config.toml
kernel_size = 25
head_dropout = 0.1
residual_init = "scaled_by_depth"
max_steps = 11800
lr_schedule = "linear"
weight_decay = 0.03
Rows from block 2 of a small sound classifier, named by matrix and row number. Rows with one number belong to one channel. Each number is 128 + 32 x the weight over its row's rms, rounded and kept within 0 to 255. All counts start at 0.
After each channel's rows are labels from the 100 clips, of 14976, where the channel reaches its highest value: "responds to" is what is common among them. Only what is clearly more common there than usual is listed. The data: acted Russian speech (Dusha).
# convs1: first pointwise conv (model.blocks.2.convs.1.weight, 192x192x1), inputs 0-63
# convs3: second pointwise conv (model.blocks.2.convs.3.weight, 192x192x1, transposed), outputs 0-63

convs1.64 [121 152 105 122 108 105 124  88 150 113  91  78 111  95 145 111 111 126 146 213 148 138 167 120 154 134 144 147  84 146 108 151 118 137 117 137  68 110 139 165 146  71 138 110 148 175 134  69  89 107  68 166 116 147 150 101 121 184  86 146 109 125 112 111]
convs3.64 [146 104 142 111 151 102 154 104 111  99 119 109 103  61 134 103 175 185  51 134 166 146 167 136 161 103 187 135  96 156 101  86 132 116 149 142 179 146 134 178 108  81  96  77 129  97 182 135 148 125 120 156 149 167 126 167  88  69  84 116 137 172 119 143]
responds to: emotion: angry

convs1.130 [125 171 178 144 127 112 130 140  94 131 144 107  98  91 135 154 175 124 158 140  93 133 101 108 134 206 133 108 173 100  99 120 170  94 128 110 123 103 119 132 164 170 138 157 134 120 159 132 112 149 135 154 148 137 124 119 141 112 114 129 158 149 101 180]
convs3.130 [134 106 177 152  87  92 150 169 127 100 104 119 123 148  97 101 125 135 156  36  58 138 109  98 117  87 103 105  81  98 142 198 104 178 142 145 101 106  70  73 115 172 121 113 141 124 112 125 132  69 155 138 183 159 126 134 132 147 128  96  92 123  93 163]
responds to: emotion: positive

convs1.101 [132 135 117 124 152 135 145 144 160 120 103 104 150  94  97 155 118 134 166 168 148 120 114 116 133 133 146 150 128 115 174 135  65 128 132 159 154 168 136 120 141  84 147  97  90 190 118 155 137  53  73  61 158  94 156 150 131 106 124 143  99 122 124  83]
convs3.101 [122 166 158 119 111 124 133 119  74 127  89 154 115 118 132 143 167 117 135 128 116 174 159 151 160 127  88 138  50 185 152 140 128 157 150 113 224  85 121 158 131 123 154 169 102 112  75 142 159 150 213 104 121 135 124 183 157 104 111 125 124 130 170  96]
responds to: emotion: angry

convs1.153 [139 105  98  86 151  65 129 175 126 134 150 114 110  96 104 112 117 107 112 168 200  96  98 128 148 190  54 154 142 165 146 173 123 134 132 165 161 178 170 119 140 143 111 107 167  93 156 150 144 141 116 181 110 101  92 173 119 164 126 145  93 115 153  84]
convs3.153 [ 54 100 137  65 184 108 100 109 156 110  77 114  81 104 122  96 108 143 119 132 129 142 139  96 160 172 121 155 110 134 151 122 159 186 132 158  68  88 152 157  95  71 140 129 178 116  73 169  93 168 128 103 119 106 157 148 123  63  96 130 135  92 116 131]
responds to: emotion: positive

convs1.6 [117 167 129 150 130  97 131 128 119 154 124 140 121  78 182 133 126 112 138 162 129 151 121 150 156 113  73  43 185  84 129  93 118 126 119  71 124 139 127 132 101 110  46 143 108 117 126 105 136  82 130 100  46 132 138 107 121 208 122 151  92  95 146  73]
convs3.6 [149  90 143 117 166 136 122 121 151 101 192 124 156 138 193 107  96 146 145 100 147 139 169 126 167 120 131 118 161 122  94 132 102 105  87 112 105  70 142 133  76 101  99 143  99 144 154 186 128 117 188 126 158  98 139 124 152 152 139 174 182 105 128 131]
responds to: emotion: angry

convs1.52 [137  82 133  86 146 143 129 129 126 129 109 132  56  93 129 100 132 121 158 111 147 139 155 150 134 130 162 163 189 153 143 162 167  96 175 146 198 135 145 150 132 117 107 128  60 100  80 137 188 151  77 163  94 135  43 144 125 153 172 142 111 106  99 178]
convs3.52 [162  87  80 137 150 132  95  91 141 162  91 120 152 142 129  75 132 150 145 146 158 136 102 125 132 140  65 114 145 129 134 145 121 125  66 134 126 198 133 198 135 170 109 152 146 184  49 128 110  88 185 134 137 179  85  98 179 149  55  79 144 131 171 144]
responds to: emotion: positive

convs1.96 [131 255 124 115 136 120 143 129 131 141 147 170  80 124 126 215 125 117 131 247 123 102 135 126  62 167 136  82  78 142 143  81 150 130 139 143 120 144 102 141 123 209  65 146 120  97 140  98 108  97 135  82 172  98 149  80 158 142  99 122 119 124 109 123]
convs3.96 [142  73 199 121 112 138 131  88 128 167 127 108 157 138 128  18  36 163 110 130 148 137 147 132 186 139 116 149 114 150  85 159 138 121  47  78 138 155 109 130 159 147 125 182 115 128 183 151  86 107 134 166 131  87 134 122 117 149 207 141 124 122 176 118]
responds to: emotion: angry

convs1.120 [132 201 145 124 142 144 130 123 127 123  96  83  81 157 106 245 168 149 102 135 144 125 148 122  74 139 134 148 107 142 133 179 183 148 108 122 111  97 130 135 130 178  70 120  96 120  64  78 144 148 127  41 115  81 103 157  75 159 161 135 128 130 119 131]
convs3.120 [134  52 131 108 128 117 174  97 146  89 140 139 132 108  67  84 107  92  92 185 127 140 143  98 111  86  92 105 122 124 170  96 153 145 121 113 105  84 121 161  98 105 122 159 139 147  87 185 157 201 141 138 112 137  72 167  80  99 120 125 124 156 128 109]
responds to: emotion: positive

convs1.87 [146  43 105 165 136 101 113 164 136 123 116 109 148  49 159  93 116 113 155 108 167 151 103 121 155 105 122 156  93 178 119 120 110 163 124 146 134 164 144 112 137  92 144 119 170  97 120 148 156 119 147  89  88 150 171  88 118 146 131 119 123 139  98   0]
convs3.87 [115 229 118 172 139 138 140 184 159 125 124 136 126 129 128 190 181 159 120 138 126 101 119 168 122 139 174  74 127 199 194 143  65 113 145 137 144 115 190  64  77  71 154 136 162 139 146 174 153 121 177 102 148 107 158 170 124 118 141 152 158 105 136 164]
responds to: emotion: angry

convs1.60 [113  72 140 128 137 129 148 172 118 114 156 136 135 124 150 104 184 147 113 143  77 164 149 149  90 119  90 105 121 153 133  90 178 128 156 112 135 106 100 111 118  76 149 141 159  99 144  75  65 133 125 129 138 115 132 155 182 103 148 136 133 127 136 104]
convs3.60 [153  92 180 121 100 127 109  69 119  83  70 121 127  95 115 120  85 143 117  84 161 118 149 147 135 178 133 112 166 133 181 135  97 120 145  82 119  78 127  70 128 110 152 129  67 100  75 127 121 184 156  99 131 156  92 145  72 158 145 188 153 165  91  53]
responds to: emotion: angry

convs1.149 [119 121  99 160 165 101 130 105 129 140 152 178 178 160 188 162 123 164 151 122  36 124 118  88 121 150 139 134 106 107 190 125 103 109 126 106 118 156 152 113 125  76 124 148 127 226 146  61  91 136 157 160 156 167  64 148 136 165 108  92 172 162 140 128]
convs3.149 [107 137 141 161  75 111 138 113  47  90 148  67  64 145  59 148 138 104 136 135  71 109 118 140 133 118  76 124  72 147 135 115 126 110 127  90 131 119 170 100 125  97 141 130 115  31 114 117 142 133 149 115 126 108 127 164 133 127 166 183 115 115 170 132]
responds to: emotion: angry

convs1.128 [129  64 153 114 136 137 101 145 138 135 138 146 105 126 164 153  87 141 130 155 102 132 143 149 162 121  84  61  96 183  92 104 147 144 114 112  88 166 109 107  87 153 124 105 145 134  93 149  81 114 146  75 116 111 169 103 114  87 147 140 153 157 152  66]
convs3.128 [153 115  76  59  62 145 109  93  83 101 116  97 119  99 124 112 103  96 124  87 152 145  56 132 175 141  83 115 128 115 177  80  85 139 174 111  89  85  96 123 143 110 122 135 115  92  64  80 113 132 118  34  56 143  92 100 171 103 109 125 132 129  89 111]
responds to: emotion: positive

convs1.148 [144 127 165 186 157 102 132 185 119 131 135 149  11  73  46 140 110 123  80 130 156 161 112 149 139 156  95 117 101  92 118  58 172 144 123 156  80 117 145 143  68 194  42 150  94 148 128 122 112 140 139 127  90 140 147 157 122 183 142 126 153 148 100 143]
convs3.148 [101 121 144 192 149 109  99 121 114 110 177 155 129 124 142 114 125 177  61 130 153 181 129 138 136 126 142 121 126 123 140 100  92 194 190  95 158 112 119 104  73  96 118  90  63 115 140 136 171 131 152 107 147 120 126 104 141 178  80 111 155 137 134  83]
responds to: emotion: positive

convs1.45 [138  99 104 126  73 123 113 109 155 116 125  90 157 104 107 120 157 109 127  86  82 149 109 148 157 131 160 143 174 157 135 156 112 144 152 117  95 111 132 129  23 130 126 118 127 130 119 129 205 123 143 147 155 148 126 148  90 101 110 111  74 133  94 143]
convs3.45 [108 148  83 183 146 135 104 109 118 159 155 117  97 125  52  83  78  97 164 151  78 123 178 111 197  89 168 151 115 104  84 143 124 183 149 113 147 138  76 161  86 106 102 108 154 159 157 153 146 162 124 138 188 136 133 129 108 126 145  98 118 130 209 143]
responds to: emotion: angry

convs1.0 [119 153  94 131 172 143  91  78 152 141 122  86  88 106 167 122 159 157 159 158 150 157 167 165 128 142 163 143 164 153 248 126  62 106 124 107 140 119  83 122 123 136  63  83 217 100 147 211 112  66 108 138 151 112 130 128 164 118 141 148  95 161 115 161]
convs3.0 [ 83 198 109  72 117  92 107 144 114 140  83 147 117 145 115 150 128 125  96 126 127 109  96 139 162 140 126 150 121 151 140  78 106 178 198 156 158 175 120 150 115  84 146  82  98 119 125 133 140 160 162 130  78 116 150 127 110 138 106 132 134 147 147 100]
responds to: emotion: angry

convs1.77 [102  89 151 152  88 102 130 139 143 106 137  82 122  57 137  90 175 124 172 167 107 144  98 109 141 151 148 197 205 200 129  94 114 133 128 139 100 129  98 133  70 151 167 120 148 132 144 130  88  43 186 127  76 111 217 119 151 109 111 143 127 112 148 196]
convs3.77 [ 99 120 168 137 163 153 149 126 108 172 156 134 127 139 181 130 187 109 100  82 128 103 135 158  94 133  89 122 102 125 167 142 127 110 133 181  98 137 190  87 120 172  71 100  74 131 204 135 111  93  95 114 190 162  99 138  81 116 114 108 137 131 149 129]
responds to: emotion: angry

convs1.191 [124 108 162  94 146 166 144 110 129 140 145  83 162  98 126  48 124 134 159 158 131 155 184  96 110  69 150 145 140 161 116 115 130 124 120 113 105 138 117 144 144 126 171 129 136 175 133  92 103 111  70 109 102 125 161 118  93 140 126 120 112 104  79  48]
convs3.191 [165 167 125 144 147 119 114 140 148  99 167 165 171 122 116 157 125 106 115 150 139  96  64 154  88 159 152  96 112 152 179 160 166 154 116 113 114 120 130  94 102 156 169 127 155 149 212 100 129  76  53 113  93  97 105 112 109 109 143 120 183  89 153 162]
responds to: emotion: angry

convs1.170 [122  82 105 138 180 127 129 172 131 125 142 162  54 122 138  87 195 127 158 115 108 137 205 128 112  72 126  90 148 112 122 136 111 131 145 127 160 143 169 159 162 165 131 130 158  83 131 131 112 101 105  76  66 119  39  69 132 140 140 140 127 111 116  95]
convs3.170 [128  85 124 133 131 121 116 118 125 153 145 144 188 137 114 103 144 127 104 155 154  61 104 159 123  70  42 100 159 158 200 114  66  82  55 106 142 139 146 158 107 165  98  92 105 163 110 130 117 136 161 149 143 152 119 136  81 127 190 104 145  76  93 105]
responds to: emotion: positive

convs1.18 [146  39  91 111  95 115 119 130 133 118 123 116 156 172 141  88 148 108 174 158 168 162 122 145 114 159 155  80 109 158 199  93 130 136 122 126 145  91 167 167 154 132 141  98 143 110 114 187 147  63  96 151 122  82 136 149 150 188  82 170 146 159 114  51]
convs3.18 [139  62  83  92 115 123 116  96 134 128  90 119 151 129 134  77  51  93 130 108 121 100  95 118 155 129  75  99 180 120 174  97  74 122 131 121  75 144 115 155 150 183  84 117 116 162  90  97  82 111 120 117 103 113 103  79 136 105  46 131  99 146  73 130]
responds to: emotion: angry

convs1.72 [139 156  97 164 115 118 113 103 146 143 145 139 201  37 106 134  80 130 192 118 163 123 114 149 138  98 122 140  63  81 184 146 129 134 122 153 118 124 144 145  98  85 169 151  60 122  97 123 105 169 148 138 104 150  92 143 115  94 120 134 179 120 112 137]
convs3.72 [141 150  78 133 102 170  99 135 141 115 173 179  90 122 115 126 129 137 184  75 104 151 164 140 125  67 143 128  51  94 101 141  96 130 120 141 135 117 134 145 133 117  89 127 124 129 148 104 126  93  99 145  71 151 145 117 108  82  96 102 134 122 115 149]
responds to: emotion: angry

convs1.59 [121 115 140 134 126 149 143 154 119  98  92 186  86  80  59 171  71 115 133 133 142 167 182 138 176 108  78 174 115 148  66 157 161 144 109 111  68 135 109 117 112 201 125 139 109 110 180 118 173 119  94 202 145 128  67 127 100 127  92 154 126 112 180 119]
convs3.59 [128 149 113 159  91 125 160 108 144 166 118 124 179 131 113 121 129 113 146 135  98 127  87 101 160 114 123 125 105 172 106 108 119 142 113 187 177 199 123 103 125 174 145 121  98 169 104  69 128 193 101 168 104 183 103 102 183 183 171  96 144 157 231 182]
responds to: emotion: positive

convs1.43 [ 96 154 112 138 161 141 135 145 120 141 100  46 167 191 160 190 102 137 125  95  29 119 107 127 117 105 119 128 106 136 244 125 130 120  99 135 145 168 110 112 114  87  70 101 101 177 103 202  96 168 183 167  90 165 157 130 151 125 119 124  86 111 119 149]
convs3.43 [116 171  89 141  24  98 125  90 183  81 114  93  97 101 114 126  91 162 136 148 102 138  95 119 156 162 116 134 112 150 120 123 106 129 115  65 127 199  81 140 117 108  96 152  63  80 126 146 153 147 110 160 109  86 138 134 107 155 165 121  66 102 138 185]
responds to: emotion: angry

convs1.73 [124 229 157 162  53 136 141 178 131 135 135 112 147 124 121 193  76 119 137 111 101 128 132 115 108 116 163 127  77 149 102 134 108 120 118 127 171 145 171 157 162  84  98 122 146 140 111  99 134  77 119  85  84 156 198 114 110 140 177 115 121 109 154 124]
convs3.73 [120 123 127 112  82 158 152 139 126 143  78  80 110 101 173 104 109 135 100 147 120 133 120 128 134 151 116 142  82 149 132 148 112 168 131 120 127 148 113  61 143 153  93 184 127  65  95 117 115 127 149 140 101  75 118 144 182 163 190 131 133 138 196 113]
responds to: emotion: angry

convs1.91 [ 98 119 183 129 130 132 126 184 133 111  89 192  81 117 119 124  84 131 135 111 164 163 155 124 149  94 156 155 146 199  42 173 144 135 157 151 133 122 157 138 185 199 146 127 122 111 170 103 112 126 158 145 101 143  80 139 117 145 107 141  95 123 122 122]
convs3.91 [133 134 190  98  90 168 107 131 146 116  56  80 113 106  84 112  37 105  85 151 136 132  60 135  80 109  93 150 116 108 151 127  89 123 125 122 132 147 166 181 144 131 152 110 119  71  90 165 107 117  94 113  33 119 147 120 115 157 131 145 131 152 176 116]
responds to: emotion: positive

convs1.75 [124  69 112 133 207 116 140 140 111 126 145 154  83 141 124 119  96 141 114 128 144  55 152 114 121 103 110 106 156 102  56 122 146 162 133 124 114 144 171 115  89 189 114 122 157 118 190 118  95 113 113 119  54 156  70 120  97 123 130 129 102 107 134  20]
convs3.75 [ 64 114  82 126 108  51 161 134 119 116 138  93 135 124 170 107 151 169 141 178 132  11 114 120 167 129  90 106 141 209 161 139 110 141  92 165 176 106 115 120 123 160 104 125 127  71 124 121 142 135  99 151 110 129  95 140 158 149 154 113 149 155 133 133]
responds to: emotion: positive; emotion: angry

convs1.69 [132 118 131 126 163  95 126 159 126 127 138 111  97 134 145 105 134 100 138 180 104 175 110 123 152 180 121 122 134 200 135 132 136 127 139 107  43 123  84 124  77 154 106 117 143 150 128 243 140 117 145 122 109 112 217  86 149 108 147 124 113 130 142 125]
convs3.69 [107 170 160 125 113 114 149 108 151 125 120  78 134 149 124 151 153 137 127 113  94 149 133 149 154 158 131 180 165 181 127 135 108  95 138 115 190 114 125 132 188  94 103 179 152 102  82 154 155 126 130 161 141 121 168 189 181 116 164 143 116 118 154 144]
responds to: emotion: angry

convs1.140 [143 143 103 170  97 110 116 119 145 156  95  89 211  91  66  95 120 125 177 118 169 128 136 129 142  71 149  84 144  78 139 147 111 153 101 147 100 137 115 117  35 103 122 120 123 120 176 109 126  96 163 175 147 144  84 122  53  79 126 136 112 100 121 105]
convs3.140 [ 78  94  78 130 114 115 130 136 159 108  92 107 134 185 141 129 165  53 106 119 178  90  46 118 170 103  77 137  97 138 144 150  63 110 132 140 104 144 140 200 124  88 106  96 203  71  94 125  87 100 163 144 101 112 120 156 122 118 129 156 148 129 152 140]
responds to: emotion: angry

convs1.177 [130 113 103 139 123 159 110  79 151 135  86  92 119 110  65 120  81 141 122  90 174 124 144 163  98 176 190 118 110 148 105 175 170 114 125 145 146  83 182  93 166 137 141 127  76  96 162  84 138 172 137 149 112  92 219  98  73  92 106 144  88 121 127 106]
convs3.177 [ 75  84 112 132 108 167 131 106  91 137  98 119 183 126 156 116  96 173 116 173  91  64 156 115  75 102  58 121 163 123 154 143 144  74 145 134 205  66 170 140 135 158  94 105 107 123 111 155 148 156 146  94 157 178  53 113 113 152 131 132 146 141 103 111]
responds to: emotion: positive

convs1.160 [127 160 119 126 156 164 129 122 126 134 138 167  61 165 133 224 147 134  67 169 128  74 128 131 164 182  65  98 126 123 157 146 143 106 130 134 156 106 195 117 141 188  35 116  79 118  99  25 135 127 120  97 119 128  98 137 138  88 132 129 118 123 193 113]
convs3.160 [167 113 154 138 136 114 172 130 128 107  98  97 141 107  70 124 219 119 101 179 164 108 186  94 150  98 111 128 115 126 168 135 177 136  83 104 172 116 144 217 179  92 122 128 160 139 128 182 101 217 134 126  82 162  91 170 150 160 112 150  80 136 204 141]
responds to: emotion: angry

convs1.67 [140 255 117  99 161  97 130 110 130 124 114 156  91 146 152 247 135 171 112 179 104  98 224 118 117 119 111  90  76 126 117 125 146 113 143 167 116 167 147 165 122 163  61 135 131 147 139  91 126  62 138 101 175 126 115  99 156 166 109  80 136 133 134 154]
convs3.67 [133  70 198 127 120 129 138 108 132 104 122 109 148 125 146   3  85 102 106  99 121 127 150 106 154 149 104 121  97 165 107 134 152 162  72  86 115 173 119 127 181 176 100 178 125 134 111 158  95 115 108 169 120  94 149 150 126 179 130 162  67 115 190 139]
responds to: emotion: angry

convs1.84 [125 166 111 126 230 109 125 153 138 126 143  90 175 154  56 145 138 144 132  88  59 122 168 115 161 113 123 141 120  30 175 175  75 135  97 109 162 153 145 138 146 168  46 102 114 159 137 230  79  89 147 182 107 118 107 140 150 146 115 126 129 125 103 139]
convs3.84 [ 85  70 142  93 175 132 139 108 123  97 159 138 142 149 157  99 151  56 106  89 142 151 179 142 115 109 187 122 126 136 112 149  87  60 130 138  90  80 124 111 115 169 129 105 204 152 190  92 104  66 124 129 134  89 120  83 120  84 111 139 131 176 136 130]
responds to: emotion: angry

convs1.146 [160 168 157 109 107 161 149 149 117 148 150 166  98 142 128 143 116 143 143  81 120 131  98 138 159 165 120 152 156 118  85 156 140 141 114 161 129  98 133 108 119 105 101 131 119 195 131   0  95  89 150 144 111 116 133 122 144 111 126 125 146 139 100 128]
convs3.146 [158  87 115 131 109 149 138 147 141 141 175 120 117 135 119 150  63 117  97 159 178 111 192 159 106 103 166 109 199  95  86 156 137 175 114  96 127 107 161  76  99 154 171 157 139 161 107  21  99  65 158 103 163 150 143 145 194 122  95 109 108 157  57 137]
responds to: emotion: angry

convs1.180 [123 211  63 136 124  93 141 119 141 138 142 111 155 149 123 215 134 116 128  98 150 149 139 113  95 108 117 120 105 113  83 126  97 145 134 109 167 152  95 140 127 111  65 124 151 110 110 122 134 117 178  86 133 118 104 104 142 115 110 129  98 122 158  89]
convs3.180 [ 93 103 110 121 177 136 138 171 106 131  99 158 154  94 155  73 116  74 137 171  62 151 156  89 177 111 103 130  73 161 104 113 126 154  84  93 148  79 157 178 151 118 104 135 155 165 100 131 105 162 139  79 131 175 105 147 133 148 158 138 163 129 144 150]
responds to: emotion: angry

convs1.159 [146 155 103  86 100 107 119 137  88 141 134 146 168  79  69 143 117 135 121 154 137 133 151  76 130 156 130 106 169 143 135  81 133 101 106 131  60  78 129  92 174  70   0 148 122  92 141 130 161 150 117 124 145 131 131 121 149  88 111 117 167 151 162 191]
convs3.159 [125 131 189 193 118 154 141 140 130  86 126 117 125 120  71 105 169 140 147 106  89  98  69 117 143 112  60  97  90 129  89 168 135 130 102 149 100 139 103  79  53 156  96 109 139 152 104  39  65 133  50  99 175 176 150 138 114 141 156 153  93  58  97 174]
responds to: emotion: angry

convs1.139 [120 118 139 111 190 140 158 203 131 125 113 178 150 181 146 179  93 158 104 161 177 125  97 131 138 149 141 158 141 180  58 107 100 144 145 117 167 168  96 121  95  85 108 125 108 150  99 130  71 154  92 145 174 134 175 134 233 173 140 117  93  97 138  49]
convs3.139 [ 97  86  92  95 153 137  65 123 133 123 129  98 107 111  79  82 185 130 103 143 142 123 151 141 118 135 119 167 100 163 119 156  65 117  84 127 100 188 112 230 103 160 126 136 141 155 100  99 145  48 116 115  91 139 119  60 183 120  76 147 104 118 120 143]
responds to: emotion: positive

convs1.13 [120 230 120 108 141 124 133  88 130 124 137 109 134 149 197 240 180 111  67 176 174 100 191 116 130 157 130 159  84 114 124 142 145 133 130 155 150 152 165 129  75 168  37 137 156 135 144 115 135 135 178  78  86 178 122  91  83 110 143 105 108 125 138 148]
convs3.13 [ 98 119  96 176 103 139 144 125 130 161 139 113 139  89 131  90  86 125  81  97 102 175 165 108 137 133 122 111  92 137 103 138 133 179 117  83 144 150 113 117 172 226  92 133 116  99  90  75 128 124 168 154 132 107 173 130 160 153 177 128  93 127 176 151]
responds to: emotion: angry

convs1.12 [132 164 134 155 129  87 153  53 127 108  97  85 123 144 135  97 112 151 106 157  93 162 102 145 100 133 141  72 102 146  62 142 180 125  98 123 171  91 115 128 156 139 103 132  88  96 147  37 110 162 141 127 142 128 161 131 152 135 186 119 182 127  76 137]
convs3.12 [176 119  92 102 176 148 115 185 155 142 142 144  98 164 147 149 112 138 161 158 123 150 200 186 151 121 128 120 128 107 149 116 176 164 103  66  55 112 148  45 105 114 152 159 114 123 106 130 156 101 126 125 226 136 115 154 150 113 119  62 170 174 147 144]
responds to: emotion: angry

convs1.100 [ 96 151  99 135 150  66 165  90 115 116 137  87 162 118  72 121 150 129 142 113 161 116 210 146 174 157  63  48  81  88 166 120 104 128 128 126 172 121 146 170 153 106 106 132 145 173 155 207 111 124 129 102 151 160  96 135 115 100 130 124 133 105  82 146]
convs3.100 [145 149 115 164 115 153  83 124 139 176 160 172 156 110 141 127 119 153 160  77 131 181  93 157 121  51 207 122 131  91  40 143  85 166  84 154  82 127 118 135 137 144 120 133 111 173 176 183 133 122 136 160 154 142 167 115 124  74 117  66 119 149 149 150]
responds to: emotion: angry