From a checkpoint of a small sound classifier.
Data: 26041 training examples, 58.0 epochs.
Rows from block 15, named by matrix and row number. Rows with one number belong to one channel. Each number is 200 + 20 x the weight over its row's rms, rounded and kept within 0 to 999. All counts start at 0. After the name is the row's rms in percent of the matrix's.
# convs1: first pointwise conv (model.blocks.15.convs.1.weight, 432x432x1), inputs 120-159
# convs3: second pointwise conv (model.blocks.15.convs.3.weight, 432x432x1, transposed), outputs 120-159
convs1.145,147,198,210,219,189,207,183,163,201,204,238,204,178,188,190,211,195,204,187,209,248,177,205,192,178,198,201,221,172,182,167,195,197,231,177,203,211,217,187,214,227
convs1.146,151,211,190,176,157,205,203,139,221,210,217,207,208,165,191,163,200,206,205,214,215,188,216,185,195,198,195,223,165,221,200,211,210,222,224,198,199,196,168,171,191
convs1.147,081,194,191,194,194,195,195,230,200,197,178,241,202,199,185,204,210,178,203,195,204,205,202,205,175,185,200,245,204,200,231,207,198,222,173,195,202,197,196,186,187
convs1.148,105,191,216,200,214,196,205,206,203,195,183,201,195,168,221,192,210,184,191,209,189,178,207,186,189,191,209,231,178,237,202,171,169,202,202,200,212,205,184,188,201
convs1.149,073,185,194,199,227,200,213,154,204,205,173,149,181,235,207,160,211,159,205,202,190,208,211,199,189,193,199,206,198,213,233,243,201,225,216,199,210,197,184,206,214
convs1.150,028,208,211,188,207,210,205,152,207,204,194,220,236,247,197,153,207,174,202,202,187,177,194,197,194,202,215,122,208,217,197,229,200,217,219,203,213,178,211,192,199
convs1.151,079,196,200,205,200,204,202,180,188,176,202,196,181,130,195,205,167,180,194,188,230,214,228,200,231,198,196,271,214,183,237,148,199,195,180,193,182,204,206,194,197
convs1.152,068,202,203,191,235,201,177,216,203,203,115,211,217,162,216,165,224,227,205,209,201,216,196,195,211,195,209,181,186,192,196,206,196,193,214,199,189,218,202,219,207
convs1.153,135,188,205,209,224,200,176,234,198,181,249,193,179,161,158,207,217,151,205,202,243,151,199,195,204,204,196,211,178,179,225,200,201,204,178,203,233,212,183,197,197
convs1.154,067,212,210,205,213,205,184,207,194,200,99,201,214,131,201,220,191,198,198,210,215,177,207,198,212,196,208,254,182,191,217,231,206,201,200,187,198,206,210,217,205
convs1.155,038,212,216,200,194,197,199,192,214,197,151,228,190,110,221,123,213,181,222,198,221,196,198,188,234,201,198,229,186,250,222,204,247,199,216,206,172,199,213,221,200
convs1.156,106,204,208,195,178,188,185,207,197,198,168,175,194,260,220,186,229,233,200,194,201,206,202,179,188,195,197,143,192,237,193,174,192,192,221,196,234,212,203,198,195
convs1.157,074,207,181,195,181,194,210,197,203,213,157,193,234,185,218,238,219,227,201,197,230,176,190,201,198,203,193,171,196,213,193,223,223,208,215,201,178,184,219,163,214
convs1.158,128,181,187,197,201,194,188,206,205,199,148,194,167,220,232,217,211,214,231,202,198,225,205,197,210,200,211,255,185,229,169,212,236,185,198,203,203,206,177,178,196
convs1.159,069,195,199,222,186,195,190,221,192,188,253,212,204,222,216,173,224,197,199,198,190,205,186,190,196,192,203,235,201,182,193,155,198,217,182,196,170,209,198,226,201
convs1.160,116,195,201,197,180,198,199,235,187,196,239,205,186,209,210,191,201,190,213,197,232,204,182,197,196,194,195,257,189,193,195,177,209,235,178,196,181,194,176,178,197
convs1.161,145,193,212,186,204,206,205,168,214,183,227,180,177,222,168,202,192,192,217,210,199,255,191,182,244,199,197,187,219,150,187,201,234,234,203,199,183,218,160,249,198
convs3.145,134,253,198,206,211,200,203,230,175,203,180,226,206,223,192,231,190,173,148,194,179,207,176,184,186,170,196,191,172,210,195,201,184,187,204,194,184,177,209,184,238
convs3.146,167,220,191,175,209,185,187,181,184,164,216,204,185,199,213,190,180,216,190,208,194,198,207,199,161,165,197,173,201,216,179,208,196,212,204,204,174,189,181,204,204
convs3.147,084,205,206,207,194,236,195,199,210,222,258,212,183,197,196,204,209,197,210,209,182,216,194,197,206,234,196,191,230,196,203,202,203,202,204,207,239,201,215,191,216
convs3.148,115,206,188,191,190,167,211,195,163,183,218,199,211,220,218,269,197,201,168,186,172,209,195,195,230,202,195,202,218,201,178,206,197,185,172,224,197,194,217,166,206
convs3.149,063,179,188,199,197,221,218,208,196,198,206,192,187,188,221,203,197,197,224,220,213,210,210,209,208,200,214,204,225,208,190,235,229,195,228,198,237,216,218,276,211
convs3.150,023,195,206,207,216,223,197,200,201,216,202,210,208,182,228,210,188,214,173,216,220,182,208,219,202,204,185,209,210,214,183,221,188,188,193,218,242,199,198,230,225
convs3.151,068,202,202,211,182,227,199,205,197,201,204,192,189,197,199,195,191,213,186,203,200,204,208,203,174,181,204,193,160,207,211,193,199,198,173,204,239,229,183,177,177
convs3.152,049,194,203,199,201,177,199,212,205,199,149,199,206,203,176,165,191,201,172,176,200,187,201,199,192,214,193,193,234,196,204,183,187,205,192,209,252,267,216,131,210
convs3.153,127,155,210,203,200,238,204,176,194,217,226,197,212,176,208,223,209,213,245,191,191,209,207,190,191,168,181,201,220,193,198,216,199,205,189,214,205,183,182,190,146
convs3.154,047,208,187,203,203,143,190,172,175,195,223,196,199,191,199,142,187,202,171,200,206,178,202,204,176,208,201,197,199,200,225,278,203,205,196,210,213,243,216,188,180
convs3.155,038,195,206,184,198,140,184,177,202,164,207,204,184,190,208,211,204,212,233,210,187,208,206,193,213,160,189,188,207,203,196,199,200,199,204,190,229,197,164,208,167
convs3.156,093,217,201,221,188,196,203,208,197,209,204,213,208,202,204,193,196,188,185,192,214,204,189,200,180,172,210,193,194,204,214,175,167,207,175,193,185,211,215,195,191
convs3.157,070,190,223,185,194,185,191,203,171,196,196,212,210,202,215,208,194,201,151,226,154,177,198,209,184,166,204,175,219,211,150,237,214,191,196,194,198,145,213,201,196
convs3.158,111,211,202,176,213,195,215,220,199,175,192,203,219,218,195,218,199,221,181,205,170,197,230,193,196,174,195,200,185,211,184,209,214,193,200,200,179,183,142,207,200
convs3.159,061,219,201,177,192,206,176,186,208,196,178,194,209,197,213,156,192,225,238,194,181,206,173,202,212,169,193,164,202,201,195,248,203,200,204,211,149,187,192,201,209
convs3.160,110,183,212,212,201,221,189,202,216,233,252,204,179,185,207,201,210,178,212,205,200,227,203,195,220,199,199,202,216,196,221,232,181,199,202,202,244,201,228,195,211
convs3.161,146,170,201,203,194,201,199,174,214,180,206,182,191,186,200,246,202,220,225,192,170,170,199,194,211,190,222,217,196,200,166,231,195,201,204,224,205,176,192,215,159